A small masked image model, trained from scratch.
Data: trained on regions of photos with short descriptions (Visual Genome), 203450 training examples, 20.6 epochs.
Rows from expert 4 of block 7, named by matrix and row number. Rows with one number belong to one neuron. Each number is 128 + 32 x the weight over the matrix's rms, rounded and kept within 0 to 255. All counts start at 0. Numbers have three digits each.
# gate: expert gate (model.blocks.7.mlp.gate, 8x80x160), inputs 80-159
# up: expert up (model.blocks.7.mlp.up, 8x80x160), inputs 80-159
# down: expert down (model.blocks.7.mlp.down, 8x160x80, transposed), outputs 80-159
gate.8:120078085126122171100171160109138151142098124083141191117129084087098172148105138124179091084154120191165139134130197164153116166058082127153121059093120092143121084135106121112172103168141104099158147213100134134128167153138136122095164157
gate.9:128131152182144046091138118130137100051117122142102167131102122105178133124143160126118152100088147123185151109114156133164082164120209168138081109110089075119140178138131149082093149139151122146161115127126178112114159197118121098102154131
gate.10:055118142107159116113102092114062135084156149109139135143114074091084145137211162165135210211110144159126137115130148097115164149146144100147132123172079089130141160147108066095136190105073149142169119095119083125107110094096063155148087126
gate.11:145141130112172133125149088121118154107128108110127075127146131123148152118128151143074174139130101127088180134141140109137136125121154120139134121107136130112102098133182105116126133140126155096114137106124126083143115136117148156110138141
gate.12:119054157147142072128126104185086151104117155151133144150140127085121113148184108075148157093150105102049100115106123158133140160170175129149134137122099135154153201120172124093104152133187067189071099117144074070141144141092180120158158106
gate.13:110109087129082100112101107105128131109108106138128107106112145130103175109182112133136118122060071160101171109126145142114063167075167106133138149176113106116172154079104135120111139104085054144141162123106118120149182132137164128152185139
gate.14:100157170180133096083103144130082138110118140144110114082127094136229102098186107126158148140171160106135195146096146091134193112108184136205076098165145128120151164118185147162126083144105185147093159165106142134120108179141128113052114107
gate.15:119082170154140148166146075160200167126163205106116167151125130024110108124084076146135140138150098101155173108061079156137151154131133214166096128107172110100091128150099048093123063170131122145151208069093133181090116140157142140151103133
gate.16:070140135112093118114127102090101184136114151139172091157154125094134137139127118167049187140105163153157086161137140109090147125062152137143129124128104111132126165149108180135133113146140092112097132152145060134153110135120121111116164162
gate.17:105087124188029058145071118138149131122147096131087122112147164121118143129174153119156176205111131153122160000116128107130164116141067135203151156103072102114140096109173058065180107090142158094155114132169115178103129101125143107116144147
gate.18:139106098118130130105129111157116184056149099133150154129158145112142171100122131122108172131172102114176151128100121116127100133117124141179137104088123125078160144130195197153141105078176093085142169093130069096116134140099159125064092135
gate.19:094068136140121146154133130154090143120176131182137134119110160083174176127090198157117090188097112129096124105136125100163150154074207092093149105077067103143091181137123124089135031143151102154146143135069188080159168154063172107122158133
gate.20:165112078141107099086096125127133141117054148148118106092137094099206143100144136171124161152174139128107156155164148077130080147088122144130136104102116132143173103144074128171155087083178112125150103126124157112115134129112198174122144102
gate.21:166096134110086125135082148221114138129090146121147150154138086083122159116118161056115098098118104131091098155056111100092082152091127130215133141113157153093124151099087132168108129145122104160147098150217087171127157134129125102134207163
gate.22:112113133179085160127104113154077151121159081132123153150122138077135134147167126132155114107134108086153113179123099044105126150097147105147159094100125105142149151199075112129091101125166126110114139165154106115144137173102132159102128131
gate.23:135120091134084134122169114161119126119174099162085128061050037133095157109106091074148121140156112134150157157126137128126115146141146129149146119142108110113096097112155131130171108171098130132187146067093091149171113112131153132167148127
gate.24:141153084189109083084125115114164172076134125177096147139140150117142068151081061152143104144133126162125130150120111146111169097136161144187047127100145093121099146114147110174070130100112058097153096152159125135112122088136114089102129145
gate.25:155144132089101144120090120128103072103150155123121106113174107107091150146153166149095144152154130119097119104130157121096124151111098169176108116116126173144175138150152083163114113128133128078178109122094098132125120142121089117122199134
gate.26:128065168147085047109152131181132108103174035113094160088143073124140119111159140135169110140159098156115124070106119087116122161113140099133113149154105144131143171123162076168118093143144130131130094181092049102118164169086143140155146121
gate.27:177120068154072097121104148116129124066130114132098098113146071156157152134143150126101109153108105139122095113093102134130141214141080085115079181134020103179114181110141100160098106125080170132164145154064136154149094196132130057138137098
gate.28:070159145139051058114085059149129143063141100137171102137109103110177146143163123173127136083112126130165159104157155088166124186126130131162212113107097125079182169115097136074157063135130095130148175157062083112117168157147167108117133163
gate.29:227101089154050129073080114088123089094136198147148084134115104104180083148122127146103170106162104092129155111155129118168126115118120163177075110126084090089146114131140078163126118084144127112107184194129095101123150081034141119137138164
gate.30:178144127152121066097123219114128119099103132078151124123077146126112082122119145113138109155104163180170148117139084141126176203105177105156105096095112177141115099141098103163157163105167162152141166167114102153117118131104150141082113121
gate.31:125078113146078117142138093107129143112110149126131121108088087120133151146129102111119130087117108142164110091113160162094103097143094121135113114130141106128120141126152148114106098155114127119182125134194161101119100091187170139079145174
gate.32:085153150171102119153068161119107089145198127091161161166152097061111169123102082164097101184113109150149079114154135102140205113120146140075124207090064054095132137183161092154089141116134143087108205091076130102157148183098081118141134119
up.8:122176120139088104125064034091160154085162125106103140137146157155138079126146115108095177127107112151100134121133082112077146057171112110103109142115142112150116222115140160178139137063148111121122093068184093141160098151150148146146140132
up.9:109101102137108225115101111119110155158123164127130128104134101143143145146120116137139135106166117185113118127145106142157142112115062174116108165140151111082106114141139075151131076097162174075095157098151112147126128073093113155142150169
up.10:210143125135125109121124140151176127098147087113095100130122092163206147119116092103136098103156091133173146116094104116106163153127134133147138131072142093144082113108137099141122035101133113113080122132158143110187158137140208121120139127
up.11:116136099151107114138098152118127121124110145143061239098118080138096142137122119108164141144112105133132099056124116141134118155120131130158166151106106184121193170128093091089119141123147109129177120112130145111144122120103159112133168151
up.12:134077178155163127197140116167143127077164118131092130176143122139168174178142086092144137111171159095063088131137129114132187054199168121140143167175125149137155110156118173126160166129131115171080071147137125100064093135116108151106092094
up.13:159092139137145165134111073117126126175144130097089126132165051171065058137109146125120137143082146114074139150145140106110156140150169133154142122173105140094066078105162137065077187196114172097122122139175117155125160125101129209141137174
up.14:168115114169078102148083116147104054129114099094131190177074106108071114146128139125120138137104108132129064097153122145105111191147124143125140175081075089176148159102139104072123137136152084188151124147113097112129167096158155138137172103
up.15:160101124147125148204138084123169150126130198096123100137105143114101142124084098112108141118064118075123129099103131103144131113148122168122199189087115149084122099169068072133126097175177143115138190075141101132057117190153056160136103139
up.16:154101163071134124116172112084166169139108124088213063145115124131092155132105136163103151165143182128146110198154119105136133077146142175128101106170138133080082114127090196164162142108113075151114173134122075162100127085104066105114130195
up.17:146183183109144095111146081164151153146172123178118105111104122172114122149085132136179129178172150078114117156151168177068153106131098163179131110095102133119110138109086127122119170119126139143119130110120087135100069136169129099088196124
up.18:101143151153138122118101149113126143106062155103082171144135106129103073102155095133117099131114130117125112130128100100127172197113122087146151112122155110180146116089092028069081119169111125168131089175133119145142128133161126120205197131
up.19:106112123103154148114141098161088127150104151109146101145107144137160132101100122084124169085111086139145142114146115092094122100098081127179118210089102149095117119169101116100176138130139091030149140128108119142099100131182108189101172205
up.20:099100154154109121180138168151103122127112111127059143148110153120084129182059096092148104124124106143160103154084167143170173061090146108119103099149120175165118133153225165092068177173068201148084105155091073124108076120122155070114149118
up.21:192105125126102106124109091174124127126113179134122093093130142163120159162138189081104145114135182132110173203090092100080105104138120158152107135126190176072137144083070188185168132156157139125151102168213119148107162093121077135137162149
up.22:095145143131106127145123127159056159181149079103133115134113191069137120127129138137149087142139135136126128167091095094131079142101145140096135112147167118136135141128102141149120093077142154122165166176164133096123163132109076128145124107
up.23:103116075121109137105161144150124114172154097166111113049107113133117133128083133074144122150142172133158177107155166108107119135182123153147129175135075127131102073155142168116166142169092092152210150118123103142162120100127113135172181125
up.24:163145111133121106111147075088124150101110098142116107116125184184148107141087096145170094130129106112149148114126092129139162117110146155140113141150162124112089163155127144206098125071131131128118075146150132130171118142135122103138083144
up.25:070103141168135061137146120153111150137115150114131204148085134094168075158097086120165121087110116136157114093129119144141140143158154143105097129074117074117053137096148117073120111116171162133087126160154136176173101119133213100160101122
up.26:129176074178134177123084114099108176106147197151119161170137154104169106119121126060113165177087098112147119142134132135105145115177131158130174142067128053101076079135102153062103157075125077120141163090130120115182115111116111067120133115
up.27:189178095137083065113079134150122160056178109122128111151085103185079156111131145127141105137115146063092120127114129117119141141166131095169089203119083122145101135123093132180158115121102177146190166074083155183125159121088099088169074083
up.28:128142050144132152096146125149162132122102129153124185151156100129147120107130116099161097176116152159112116133159111137130095121144143103160093173123149142161082128168146156149068126104154127123118122157184183132170120116099174159141136155
up.29:130126101167131087126079164086173150141147105057117139089128076188081108145136125085148065148115156174172114103102139184112124181054101137172113087102119195169141083114092107081105148165086124169193119205155150096129088195168170179145124138
up.30:152162120114154076086125154116176092116082125109149095103150122163160106096149139141136121107076158184132127177079113134131146164164205134161097096104158206126094126113141106128129140141068163126194172195121137094133074067101109124084093159
up.31:089162133129120162134124154166113140071141075107141143119120087124124094126153097142153107164142137148119079112103116145159158218114176133167123126107167192157127137147133127081171140110165127117112113119106053186166156165072141123153121105
up.32:090146084165087148117166156112156097126168160129093129153090118125087126131115133099162052086109089119112101077132133157113114156170173116116176123123152088110148126210090128121160107144142118125123121140094132159058104129201078128131163122
down.8:160129144116140147110158131137131134172120156157179091091139195158127071171103167154063163150104162135050102129130065110131118126125116170095088144178144121112087125130087179166163154129121138149115138128177100143179087177171088185133119116
down.9:161136135157096157138131154080104160128187147194145037139138126127072131158105134116116103111138140107120121099112099136164122150130091156101156142158195088113109111078124133121115132113128126115129149148126123127182134130164059163130118168
down.10:111122152204116097099127155071148115162095124093148087136085063169151193171128119159108113112168157091110101103120032101127190137142085115155132129084173094115124179132097122138114097163121191163122186079113129103185140143104127114136149107
down.11:134127154101146113128111115101112087157137109147179094112135127136160120131122132154127149100078141127115103166108139173154074101116119174129134165120158139144112083117098165115151142112071129178202195131109118128190119138140151072137153102
down.12:165136128078160208196154088176103083094209136104146201122122087110113166071152114093139090126135160141090158098085127158185146109139110093173165123119087130076064179089079112119123172115152146152134118138100119108059144114153162158089139157
down.13:172112170168209113163159155168101090114152115121134070197105142141052141084119097133121164148143121182110135142091101140191094139091085093113111114156097159148114136090124114153098160095165140177113127109130095102065098112166146149100155125
down.14:105114175084112116158151114120097075153110113110091078135188216141067138161129156128085099150063075099084079190126134140116113097095078185088115178134118187118134154146103162172188122066106124160192179092109110099127106151141087132127120129
down.15:151135072228109109193172117119156142084189121121109131174114116107123163058165138102167108123122109153142183139096131129150170122091178114142101216086147122092141120149060115098084099068119153137101153045157153161024169128187085152117132125
down.16:137113101126091120149165094138098134103135153108137143123065102115118099144171141122140156143142111134140096075098139096162111174112164096175099089114119123100124171150163144136134110092174178034105113135106148123143099108134177132137188149
down.17:161136112170076113121136111184172182131144116084152115105138109148098154136125131168176151105119137160137185070127144138145142120137122128243125131088138167047148118155127078112100162125163122139140111123108165154088107124116159095118161153
down.18:130137186132172156108084169124155126145076129089090008135188099169099093165061150135134135151092156132089092159148111142107132119101136171119166148148146163114151119126064107103114156161121129182152148153078125116168083132145088145099126117
down.19:140114075105132132097171097173108138148170188138111126080118093110106171127092076183095143093172137144101152192099126088108144207145076109134135158147121115137076074119064162134131110120142126140144145082183118202092090151180124157141140206
down.20:101140189115179128148139140134115087116101138170027093185170145154151103152075125139135129154139072150093150093140141105117127131123109124138121068165077133181119155102135108124173164154113169126201158124085048141155116148116130072089091128
down.21:138142145158099134115129038154082126120111081148124094162168119139095130123113121102094148110171081174062144146092164128135136140148081170158130165107149129091192131138116098145128136065124140136121087122152135165138136071081138101100194095
down.22:126125181149113126156138126181062093076127148140141104182143141115094151154131139147111092145106122093132143137106135114081151113106155077159052118138073161153068131123120140125121145124137128146125106160071154131140105085151138115111148136
down.23:165198076122076179106120123123128169153201105129122138098109117148105160114134120126139134084096097086180169125095157090153147134152153121154122150037124095125130102133159081130112120128069138089121179106100102135121160111121138171132106129
down.24:162142132119117167108140070074092160134122113106071107092071164133143111178156133115178147112134163146163118154077108125179160116145170160134115170075174071105115131188121070124115147131142133121126174113157126078174131116192152093106171163
down.25:131112157125189107143140172151136179137102116132118063121153213151143118138095144161138124063088163055141170190115155170121104112149156150137147151154121116111094117092096167141137155105119084127150156152098132091143068136147122113144078099
down.26:158112150076186118160167151154102125171138144160107098134142162116063124157145205109077124151115143088118122131186103089157099177127128157109151147082136155095071110108101166171134122108120087112111160094103223150178123155175113100148086007
down.27:129145102225109109112078126076120174145116124103113144166088133130163128098133144145109094110139149163142118070104120125124173130105126145081089164084149052070088126122098141188154088093161142138148126121101126166134194118068170153097157139
down.28:124125124137109150077117151086121128192208113148106090115120159116107149185138143128114158143142151166042131182092089104098135173124091142107115110115134154070099153099129146140128100122152185074173147167105192129148159126101102176115092190
down.29:148158130147142169157088167100156122212111089074122103127122085150049138127088093148152065183111160183100104095123149125096137106139139138101185109132127152145139130121091128043154170101071189144107149140136117081108149130158183164153134127
down.30:111125195169141112149127096092119158174074063139101148116173126085126125134138218125109121153110120172085131141138153141099175086108164067121149150078097116164115118120149141073164149109135183121103114157162131160152083094118091074146090146
down.31:131116171099132136109133176126121101103097104153133048157176146160103160101132133179117118129091170161102106143129106156145123120107189110101148118181093137120118088184088169143159141126136124160125118159120109124177128181043110152145097129
down.32:100063149159114177190105158220133171105132153151111074181108142130119170121034111108180124102131048103125086161132127139097164146169142111124102071121155096100049170172135086137104083162142115136098167084097117060100040163176125107104133045