A small masked image model, trained from scratch: moe expert_choice.
Rows from expert 0 of block 9, named by matrix and row number. Rows with one number belong to one neuron. Each number is 128 + 32 x the weight over its row's rms, rounded and kept within 0 to 255. All counts start at 0. Numbers have three digits each. After the name is the row's rms in percent of the matrix's.
# gate: expert gate (model.blocks.9.mlp.gate, 8x80x160), inputs 0-26
# up: expert up (model.blocks.9.mlp.up, 8x80x160), inputs 0-26
# down: expert down (model.blocks.9.mlp.down, 8x160x80, transposed), outputs 0-26
gate.0 110:153104142184156153170130127142117137074103208096111136078166184103097149128104057
gate.1 104:189138157123124179122103156151140119145137133090100142062130145078187125167127167
gate.2 095:092118106126100086104100121158201106129173119168179145126152117044165105175160128
gate.3 095:121102130097087070098150133186119123147176189102073143107145153126094122133099162
gate.4 106:082072102104115191127098173132155129092124182096179118075161184163108114133128157
gate.5 098:148172118123153156133083126125083095106072197123126196129095107137185173137178095
gate.6 106:163103122138156080082127146089173099103170160055148127133144114102121148101122117
gate.7 094:191128115129130121193080077081135136145157123180121101146132163152113125132132096
gate.8 103:171120116139106129195132085120148122085117111103145151115079147121131091146095143
gate.9 109:166115148172149118158138113148122105147109197176117197091136130102108153096138145
gate.10 094:167134110075126126176136147115104147128142107131112155079127149146170143173144152
gate.11 094:171119180182146127108147146161160072171148119106079127134142112173159071141131101
gate.12 092:126127115099138096175095124172126102055176144153070091084164086115113141107169128
gate.13 087:143099067123099196125089138129192078134128190067111076098182164127097149144130108
gate.14 108:150145120098057083111113074126145133139162131155070145140094082145123151121102143
gate.15 098:079162106121132163151085139094229102145093159119124097140126091093081139131063141
gate.16 093:199033081106157191082132083136188127168110111118116120119194134095130165130105101
gate.17 107:134127212146088181147150092149128102055120183107155146131129166119114140112140173
gate.18 096:119124123148094148138110080124123156062124139102101076098152084131215114081129146
gate.19 101:158096190135074112157122105092161099075124154151082142153165162148101175068117104
gate.20 095:174116110118144120126070164121129146107135193105115173147152156081139115186139122
gate.21 106:083116208154133141096130145162177160097113126102124094098151132116184153179164126
gate.22 101:153130159122151080127088143151145118105148193108171116147116094193123108107065106
gate.23 100:061111205082143152122125079101120194134199163126088090132191137109145125159148125
gate.24 099:127165186105122112199158148149119165124146150196093163137176097109111127166110160
gate.25 116:127052095103139105184081099131117168158103180143199136111116111117156052174086115
gate.26 092:052114145111130121081113125081125101106128181140169103078164128155104184115110119
gate.27 102:164112112125148149129079183182137122084126179132156073148161141087131086189076119
gate.28 097:156149150129122102098114144084127141057147157109118108099134152191153139151179153
gate.29 102:092085120149125139082151126149187102088098147139153113161184159072115113097145134
gate.30 094:180125144131133181100123098205132131097096178158130151144132135100140156107135138
gate.31 103:115103136119117143146110158165108113193142173086126130127128136151140110109126063
gate.32 099:109150137087101191216128102131147122146141140137120060112175107133164129167158171
gate.33 106:112099170140124149139133167109104129141150116115168100127137110125172138158137187
gate.34 103:146157130153129185168124114158136195094093117114147056139129125090133082162118129
gate.35 095:145083151108131169164150091161123131162142172124125119110043104143103130159184194
gate.36 105:156108122134065136106101144215115141134127202151104155092187126120137162151146114
gate.37 103:189105086126079164130064183163218137116141198107152097076134096147108150196150144
gate.38 100:152162179141133155136159167168098120135129122119167092118132177160079160161178172
gate.39 106:174115176072109113141110131117167125122157143112205171118076148152167158191088109
gate.40 098:104087191107158169177122102175131115095145165097130105123122135114095132158091134
gate.41 105:113156107149150136134129146123208124185091142166145082136101131174086112178100094
gate.42 104:137135153145160125119118130132142142100114101178115070131158120117121153149128128
gate.43 104:083069141102138059066120119159136074112138187135100111134168134143094143162131117
gate.44 104:128097188136192122179131132134200176111115080135082086155120153124171126163112078
gate.45 093:145166025107111102153140113106133183117114166132104076098111149173116142149173114
gate.46 100:186081104074110127176134131186149108149058181175137092117172171089144120147117136
gate.47 103:118141159148165093098108171128111131126168164118121070143100151108080119158159173
gate.48 108:170115141114144134153099129166112147105096159133056128097129115160107129128117116
gate.49 092:105121115142154131173095116142085144140079149080132079101117105126125112148150148
gate.50 103:135106126131165112177104132164097140109113223087165138118134146114155119136106113
gate.51 111:124133148143102129194063162110175127108155139141189186077163142117151129128149092
gate.52 082:136042198096123093153139179108178156153139179107149142129100163149135141166105126
gate.53 105:083184122125102154127093120153185113106162182152136119139207108132074141154162158
gate.54 100:103146141112125155171067160089131134138166151120137096086118060146161127135078109
gate.55 100:129141183173145157047027090105130131141064119098122115157138160093101160178148117
gate.56 097:157144172143084164172138162132158164098102154133148176159120166118148113090102082
gate.57 086:094130089127165112130111160113209127106152189108108007113131081100103140172106123
gate.58 094:088116141140103129117092063111137123137111164148132135071192177129145070094095072
gate.59 100:180060168131082165165131174092122127151212161137067066121111159179158130127102155
gate.60 099:117127122140125113214129132129208115110135200157135143196169129101125123156148151
gate.61 099:198143102119131181165101083126132121143126202107132184157136103122177115136149084
gate.62 108:087202129115062088139169178107173051115103126099135087103126175080113173132159100
gate.63 117:075164077126176118141174132164111125096124177143101174105131150107075152170108089
gate.64 083:121104104141139168153112121173179166125120175132133108095139145064110154110119104
gate.65 097:162137123109138101101126137136144101089098174084118144101174146180134128122163145
gate.66 089:133126121169093206120140081130137135174068196117164067109166098137095099069045123
gate.67 095:174110095096160112186079118140138098100127129097091108127097109170092140207085144
gate.68 096:096104131138133079138130097104118135107149178153074135054079153143142102146124084
gate.69 106:128130132098147115152126129074119074113120100168135121140122162164177109127098158
gate.70 097:128138154173130137085091133110154111158152182051135105071139140082123170140161100
gate.71 105:081184143149104154182061084092166150124138182116119120099098116077173152118130164
gate.72 089:082133183134135168192134137163136138122163213113158099070120110116129119164107147
gate.73 098:121090149123125194108113150144155102149130185086125137137121164121151106161105139
gate.74 100:217158161148155098161117106128159114096067180153086107102115169127159124124100150
gate.75 093:169153122088162107123036181177183097137089169136038134146165121157096142151117180
gate.76 098:091154080100105126111175084088174177124118091104155070117103121158151053171113101
gate.77 104:159129113138099091134174118119185099114131203157171195168130177170128127103064093
gate.78 100:118124144143147116147069085154133141097113166090171085114124191064108114147127150
gate.79 104:111170134092135111111102091145131151169114136113118158104091091110082150119080068
up.0 091:074097126201154117128124122191053157114084210141077113121156134135140139170118147
up.1 097:156151107125144153139112159119102102173140139111083151119062109042160118142148147
up.2 098:170080127130137062191130149117126073108171147117137162123115138177174122123109122
up.3 101:076103127156084103109144130150122164158142133110109168096115137126107161097109109
up.4 112:109109100085080132156105160128147122130102118089167155074117156182089108060124113
up.5 095:137081148127129090050109090122204096119142137129164116123191068114119126154112108
up.6 106:106120113110131108112118120130151099069141161110089209133146189131120212054122105
up.7 085:108135111138155106134139068111115194146117093170114131182167058179112115121146076
up.8 088:105059115159146158182136116104088093092135112111188135091082166137096068112146088
up.9 093:131095113130134101060130112125183101144143154133142191100082155145096119102163123
up.10 104:170125162094121140148148153116099144133134030189115178113137132110158157151155107
up.11 108:182078114077086140159121176149146138156115165112123079132120120182139131107125156
up.12 093:211125153096086129089158098140099129138153132141141080162111160180129124122112094
up.13 110:127200145068147101107123083090067098141142133098163111098123129150170112126125168
up.14 101:139101095106084083118121095102111120133150160133095128166103104129121137108104118
up.15 104:138099146127155105071160120128107151102108142096106109140117141138109092149222101
up.16 099:096162103156153080153135160131125112117125147058154092209061094123129112173108115
up.17 098:124109159164138174117164167161139073067123152146162197153142163171069148095101134
up.18 101:040059083116069200127119080144124084154086101147140130155145147092103130089085134
up.19 105:161066135152089116149148107134133052138138140144092142143154144157077173120098127
up.20 107:094102086100123123153105139085130160101103105093099104119101154170116162193135094
up.21 103:119138188176146137085156112124130171144102097112126107161140161106158112191108095
up.22 101:099127101136117104138145070147101130106110099110100105128124118087157120209086170
up.23 093:083125122123158116102127111106152178145207160139136164099126103142125150104109114
up.24 100:121136163124180155102122146134060098128151126190140199099113134072140131167101161
up.25 091:087110132147111133163173131122140125182169113131148178102194198134072102103077137
up.26 098:114123169135121140125161099129110104125123142096129155148116163191171174095137109
up.27 096:123129128157095134095089153111185163141153117144112129159107156116105116106105087
up.28 102:120101118154132125115157148070141139130099068115073125080157166157068150122113106
up.29 102:143112127096115101117172155150137128154164074103188144094144162124154133138094129
up.30 090:145096151134095153103088116047122070146143119104161111129081131114111139187081144
up.31 114:139092123129101106179162149152078140205177146131136198133138076100157093104158069
up.32 100:193101108128132207083109127155068125112104154159172136153089094131094131199115098
up.33 102:102095139152082126179099193125144121136158112072105100148139135126100129162092138
up.34 114:123097127122082161146172129126135090117110118105117088176124126136153154107101150
up.35 115:121119152115135108097081167136132118151107142125135160158154107149196143147084125
up.36 106:135113121148083207136095137141075121134155101168112193088145111118132149161201094
up.37 090:197124119111126144132163140132196140170162137138194145115136133129074107072137045
up.38 091:067106128144140132114167115151135166148096137148138126098155169120111133151121132
up.39 105:170127075145164107110133131092106101150102180106033088166138076102107140100181112
up.40 103:161196122118146077167114132148128116108104107127120122123071186169130147142174140
up.41 110:112134087157148111169135144144173148140092086147106157145122178163066072165140130
up.42 104:142126168142125117117088168140119063106191155105120183139110110083109149165131117
up.43 098:162156155120092212198144130122108135118079087178170123145108130115096092157152159
up.44 110:111167162178153107195151083123135195122140063116127114079116142093122107127103071
up.45 085:112171076099132092111118097105100153098129124126103137143117160172112188136200114
up.46 112:084145187128145112099142113104063136172148094117126081112150100094083094101146185
up.47 119:195123122165111060076075161145116133185122134172141130156134187067155116141094142
up.48 090:097173113140111160115133150088125111198128099124164071142173103126193130141119151
up.49 097:164175120093102103169103143137134174154128128147087122141140112128061109119098206
up.50 107:177200071123146125136173133116119137140135126112158090119120147186124149147129051
up.51 092:136132098100131107089151172158125136155090181139126062158101086162090140167112146
up.52 115:168142091091141123083143086152091139135157129124069027142092083075140094183122145
up.53 099:096134162175112161112054138136178114114129132124155185131078101132131122174148147
up.54 098:038149129144131185124063084116110072160169108112144134099084082131112116125061107
up.55 097:210163133109146115175170158134136123085171169168120150134124128130147153121096082
up.56 100:093131117110077186163130141092156144076106064171108188172115212161137105104124102
up.57 093:112167170165102143079112155132147143125149160111093155115143110078126101148100186
up.58 112:127094152181131203123119064146105073149119122151144195061138146144087090105131133
up.59 095:153180126109194078085121102147117088171077121067139143157139120079145093150122129
up.60 091:166187123076116121089134070109146068121162133075101077054156101111086130120236130
up.61 104:148125124144116151100101130085089115156102103118136197165107136133118088082124084
up.62 097:120110122162147139115145122136123168076126110120135159128110138092158063167119219
up.63 106:204118210116113173164129131122170151136155136181114098113144117125164080080061185
up.64 094:026118075159084150111110119146193132106102112113118143076097135136115153098112145
up.65 095:099068117117165081131095158136155141091110115047131180117187193137116134100129106
up.66 100:083154126041124108143126161155167085095145145117094168161116150072163133193184186
up.67 103:142178161140148123056155139107165129171118154138177178122121173091128130124137132
up.68 101:177123146187113153130154122084143089162132180106152136134152087122130161158077124
up.69 098:132142145161130180142137137202140146183108125099129126148142121138141114180161083
up.70 098:172144156105137122196161116147119139060098146155173177170092180179164075144114120
up.71 088:175168132135106061088131159106089114126137117143115094160126174172159100126052136
up.72 101:138170118132098114105097120102125111156127088122121120156157120140159155126160116
up.73 091:055104177118144152133108218147093082134124074122094109126141155167113137112116076
up.74 095:120129097108081139110132160171136152115141090090153036156082130155089112103229138
up.75 093:091103121113128077102097156145154065148086112142089200152123136144102138092135187
up.76 093:181136209123119129126111198180080109110126161164160174163156153086169143146114126
up.77 092:099124091116134145125038152154109090123166114166106100087145057084110110163156149
up.78 092:095129125136117132175126068127100140100119125137172124114117111082127153154145157
up.79 100:215105075123101147108136161141126129140100178169128123153165148145127112131150176
down.0 095:060173116126113121162138128196115102105151167159115149140088128137129121119128183
down.1 097:160115121118134134170148127094131150123132071143131186119157151133137130122159143
down.2 097:083119131166124165113101204130111148166122156084105134115133150153099131079140104
down.3 092:161172141067113060159175134148142123117130120132123071095099149125078163129183041
down.4 115:071126136121140149157082114068180121105129122074088129098131106112092173065116139
down.5 097:147105158135137138149124131124230119126140139174142092179146113148134085090059088
down.6 110:085124116081158138131096083113123118082130125142107168079138145160083164100136146
down.7 080:172140156031169091172130133183110144154121086130115147148111136171174113139185130
down.8 098:149125135113116165115106174179168124145118168052158141154080149099110174096138175
down.9 094:107136110095144124107091148078160134125105096101181135139075149158157108148125183
down.10 096:148163099135066155154152117067132150187148090134096221079077114148133181130176111
down.11 100:114081132146171138208154110170148132149131162111119177100125088096223128174083135
down.12 094:120147121092105159113151110084154123144097158145145146122174125139104144126077135
down.13 113:107031120151136164107144140109071079137108083115135092111111052126132128135160134
down.14 110:137096119146088134137132099120112133159137086111068157122072127141140155096195105
down.15 103:156085189127166123156079185124172069112169092119158124134114130090158058119126122
down.16 102:118112079155181178150166090100071096142130157143089078166104051098134126160102120
down.17 107:153138100147105143176157104114145137123089162109091122145117149089057150140126144
down.18 094:147118092089104098147126139156075150124086049136126129109112083156117154161143098
down.19 105:151138092128118148119143100088130112149157132126140096129103169134125186129124123
down.20 100:103038090093089123123136116102159151117166040097138111046141164177119129171110131
down.21 097:125119163071156114144210136102090077051133118164135127122111111145114140082213094
down.22 106:130111124090103160079099226160167116096153143127096176128105149090104168147101151
down.23 093:153161108071143120103120107140161087114117078109077134114083194117116089085149158
down.24 102:139080195133146125133142151131044118123148130144123202117106107086127182159105128
down.25 101:156190133126155148111161123112098122105144077086132142129091149127141117166124078
down.26 105:137182114090138124106152104124167104114149165095089131123105170142157163105083125
down.27 096:109149112102130120108167117113121106131122068111152078102106188107136103125122140
down.28 106:124149064114114118139116157109149119110145070113140141081119164209140140154156127
down.29 112:076112096176137079151123108104113175066121123119068161093131111133147124145138230
down.30 094:171088166142120149157080078129116178114138153085136147146169096127158101143078119
down.31 101:099175075124164098163178136111111161085135149133101143153108141045124156072151153
down.32 106:106109105124151140094127065097188150160131174110175082112144156085150089122073090
down.33 115:093116122143083136150153151094109146123127080131152140106133134189063175116178113
down.34 112:172154104125139148158162151113081117140139141146051135102168143136202079111140188
down.35 109:083087140067076123143116139089106106146118161162156130088145089179179113152097124
down.36 100:088144102128128131162169091118142067096126120169084135105151145148168136140116111
down.37 091:162128102128111112155181062150097145154088128134094126158129100090082044126119114
down.38 098:138076117126127135196089100130143154149096103082106148133097172152117138098136116
down.39 109:141116139128065121099136158178096139101116180094113094145178072130170133152075181
down.40 097:129137099156108147120154143131097094117170147113093106133128162107179124135114113
down.41 101:176172088120096067143135115123183126159084081151185119103161113200102140138105150
down.42 106:095126112134140073097082084152124148095143127048153057133103106121049123165122139
down.43 101:140076180139144117180135150113175111165120159185055098174143149110108126135087186
down.44 106:109150132143067184177104142080154124126151074146090108141110169139099210087141104
down.45 089:134184080112128172194095098136146138138158129122100166135098126096158185115143119
down.46 105:137122164148129144108133120134101144142107055190146183165159099100146129093076143
down.47 114:098105141080123143164106189127117139102198219143191077134087138105133186149087112
down.48 094:152160117156173180130111107123135084125072133136131125150143132104103117130105137
down.49 094:147101114139098116140108109132105068126151184129177073127128123149124184133110114
down.50 096:128218083072123118092116101089131101174117095138111098153099121141092089168096198
down.51 097:173149128123118138047153104145121134141154140142108132162158142095063087130081105
down.52 093:104072150120123102106164106208122096116138173162103139141153058142188126149160142
down.53 102:174115116175105127151140090120156193108132111170175129102095154141076158113165153
down.54 097:131118108134120104127094079122097157127134040087160163103126156202121122083140157
down.55 092:086168125111205182119110113106132144168108182155125134128124084130107133153105090
down.56 096:116137056077094092154158183125136127110082087148066112127126162147147117082125180
down.57 098:139172129125169115117110092082098085066120183104104109120188117144117130165125103
down.58 100:158121089105119076153132142132124172113141077133146141104136151120084129133162139
down.59 094:112145129130112067110086162181129153125147215156160136153184143142153100087110134
down.60 105:120119116125096115037131078107167143163145072078092149200168125042171097176107182
down.61 100:169128108132136137154139162112133135071126083109104071153130160104117200093188160
down.62 085:109111099140189144146169115102078088044161153101157068135144112133108141174212157
down.63 103:126124168108120204106114126133186109170153175187158127155105130083121099103116157
down.64 087:090187095110176142162146119114138148085134081150093122110155131108095144110145148
down.65 103:169146117137100120098097138077129136145199135073137135152089116136071141094131164
down.66 092:083089099096138109110155147164141133056162144097093166082119132118119173178168066
down.67 103:149129127174141079096159158162124197164166159120188142086161119163102118145134088
down.68 099:147075064151133130113121132172170100139174161138115215092182130142155177121090148
down.69 101:069136118145190108163083125129132123168113184174149134098146091157158097127132111
down.70 102:167100123153111136142163065181147165130137120136161147144149113124162106082152112
down.71 099:133115118108145116109162082162089037181135147109145053140144128063111110144109114
down.72 106:095096164124155169088121116102094116145091122056107168126154148089114118104127126
down.73 089:152119110081150054123117130097098076142163088054131114196089103169127120170144131
down.74 093:105128139137151102171065163159053087132144113191167155158150128157123109135105105
down.75 102:125112068116111092144156159128121114120134082123095154153118126135061128101157141
down.76 104:134128138114144127103088155132136172166119167105152072153156115106081146174134137
down.77 093:173120171183129142089152113113141051130166110160109103137166093191102142154115101
down.78 094:136104111117109090141053155076076105117126108161134154165110146102115093067105146
down.79 093:136126179104153137110108142137148128133130203119149120138157080100148132133050126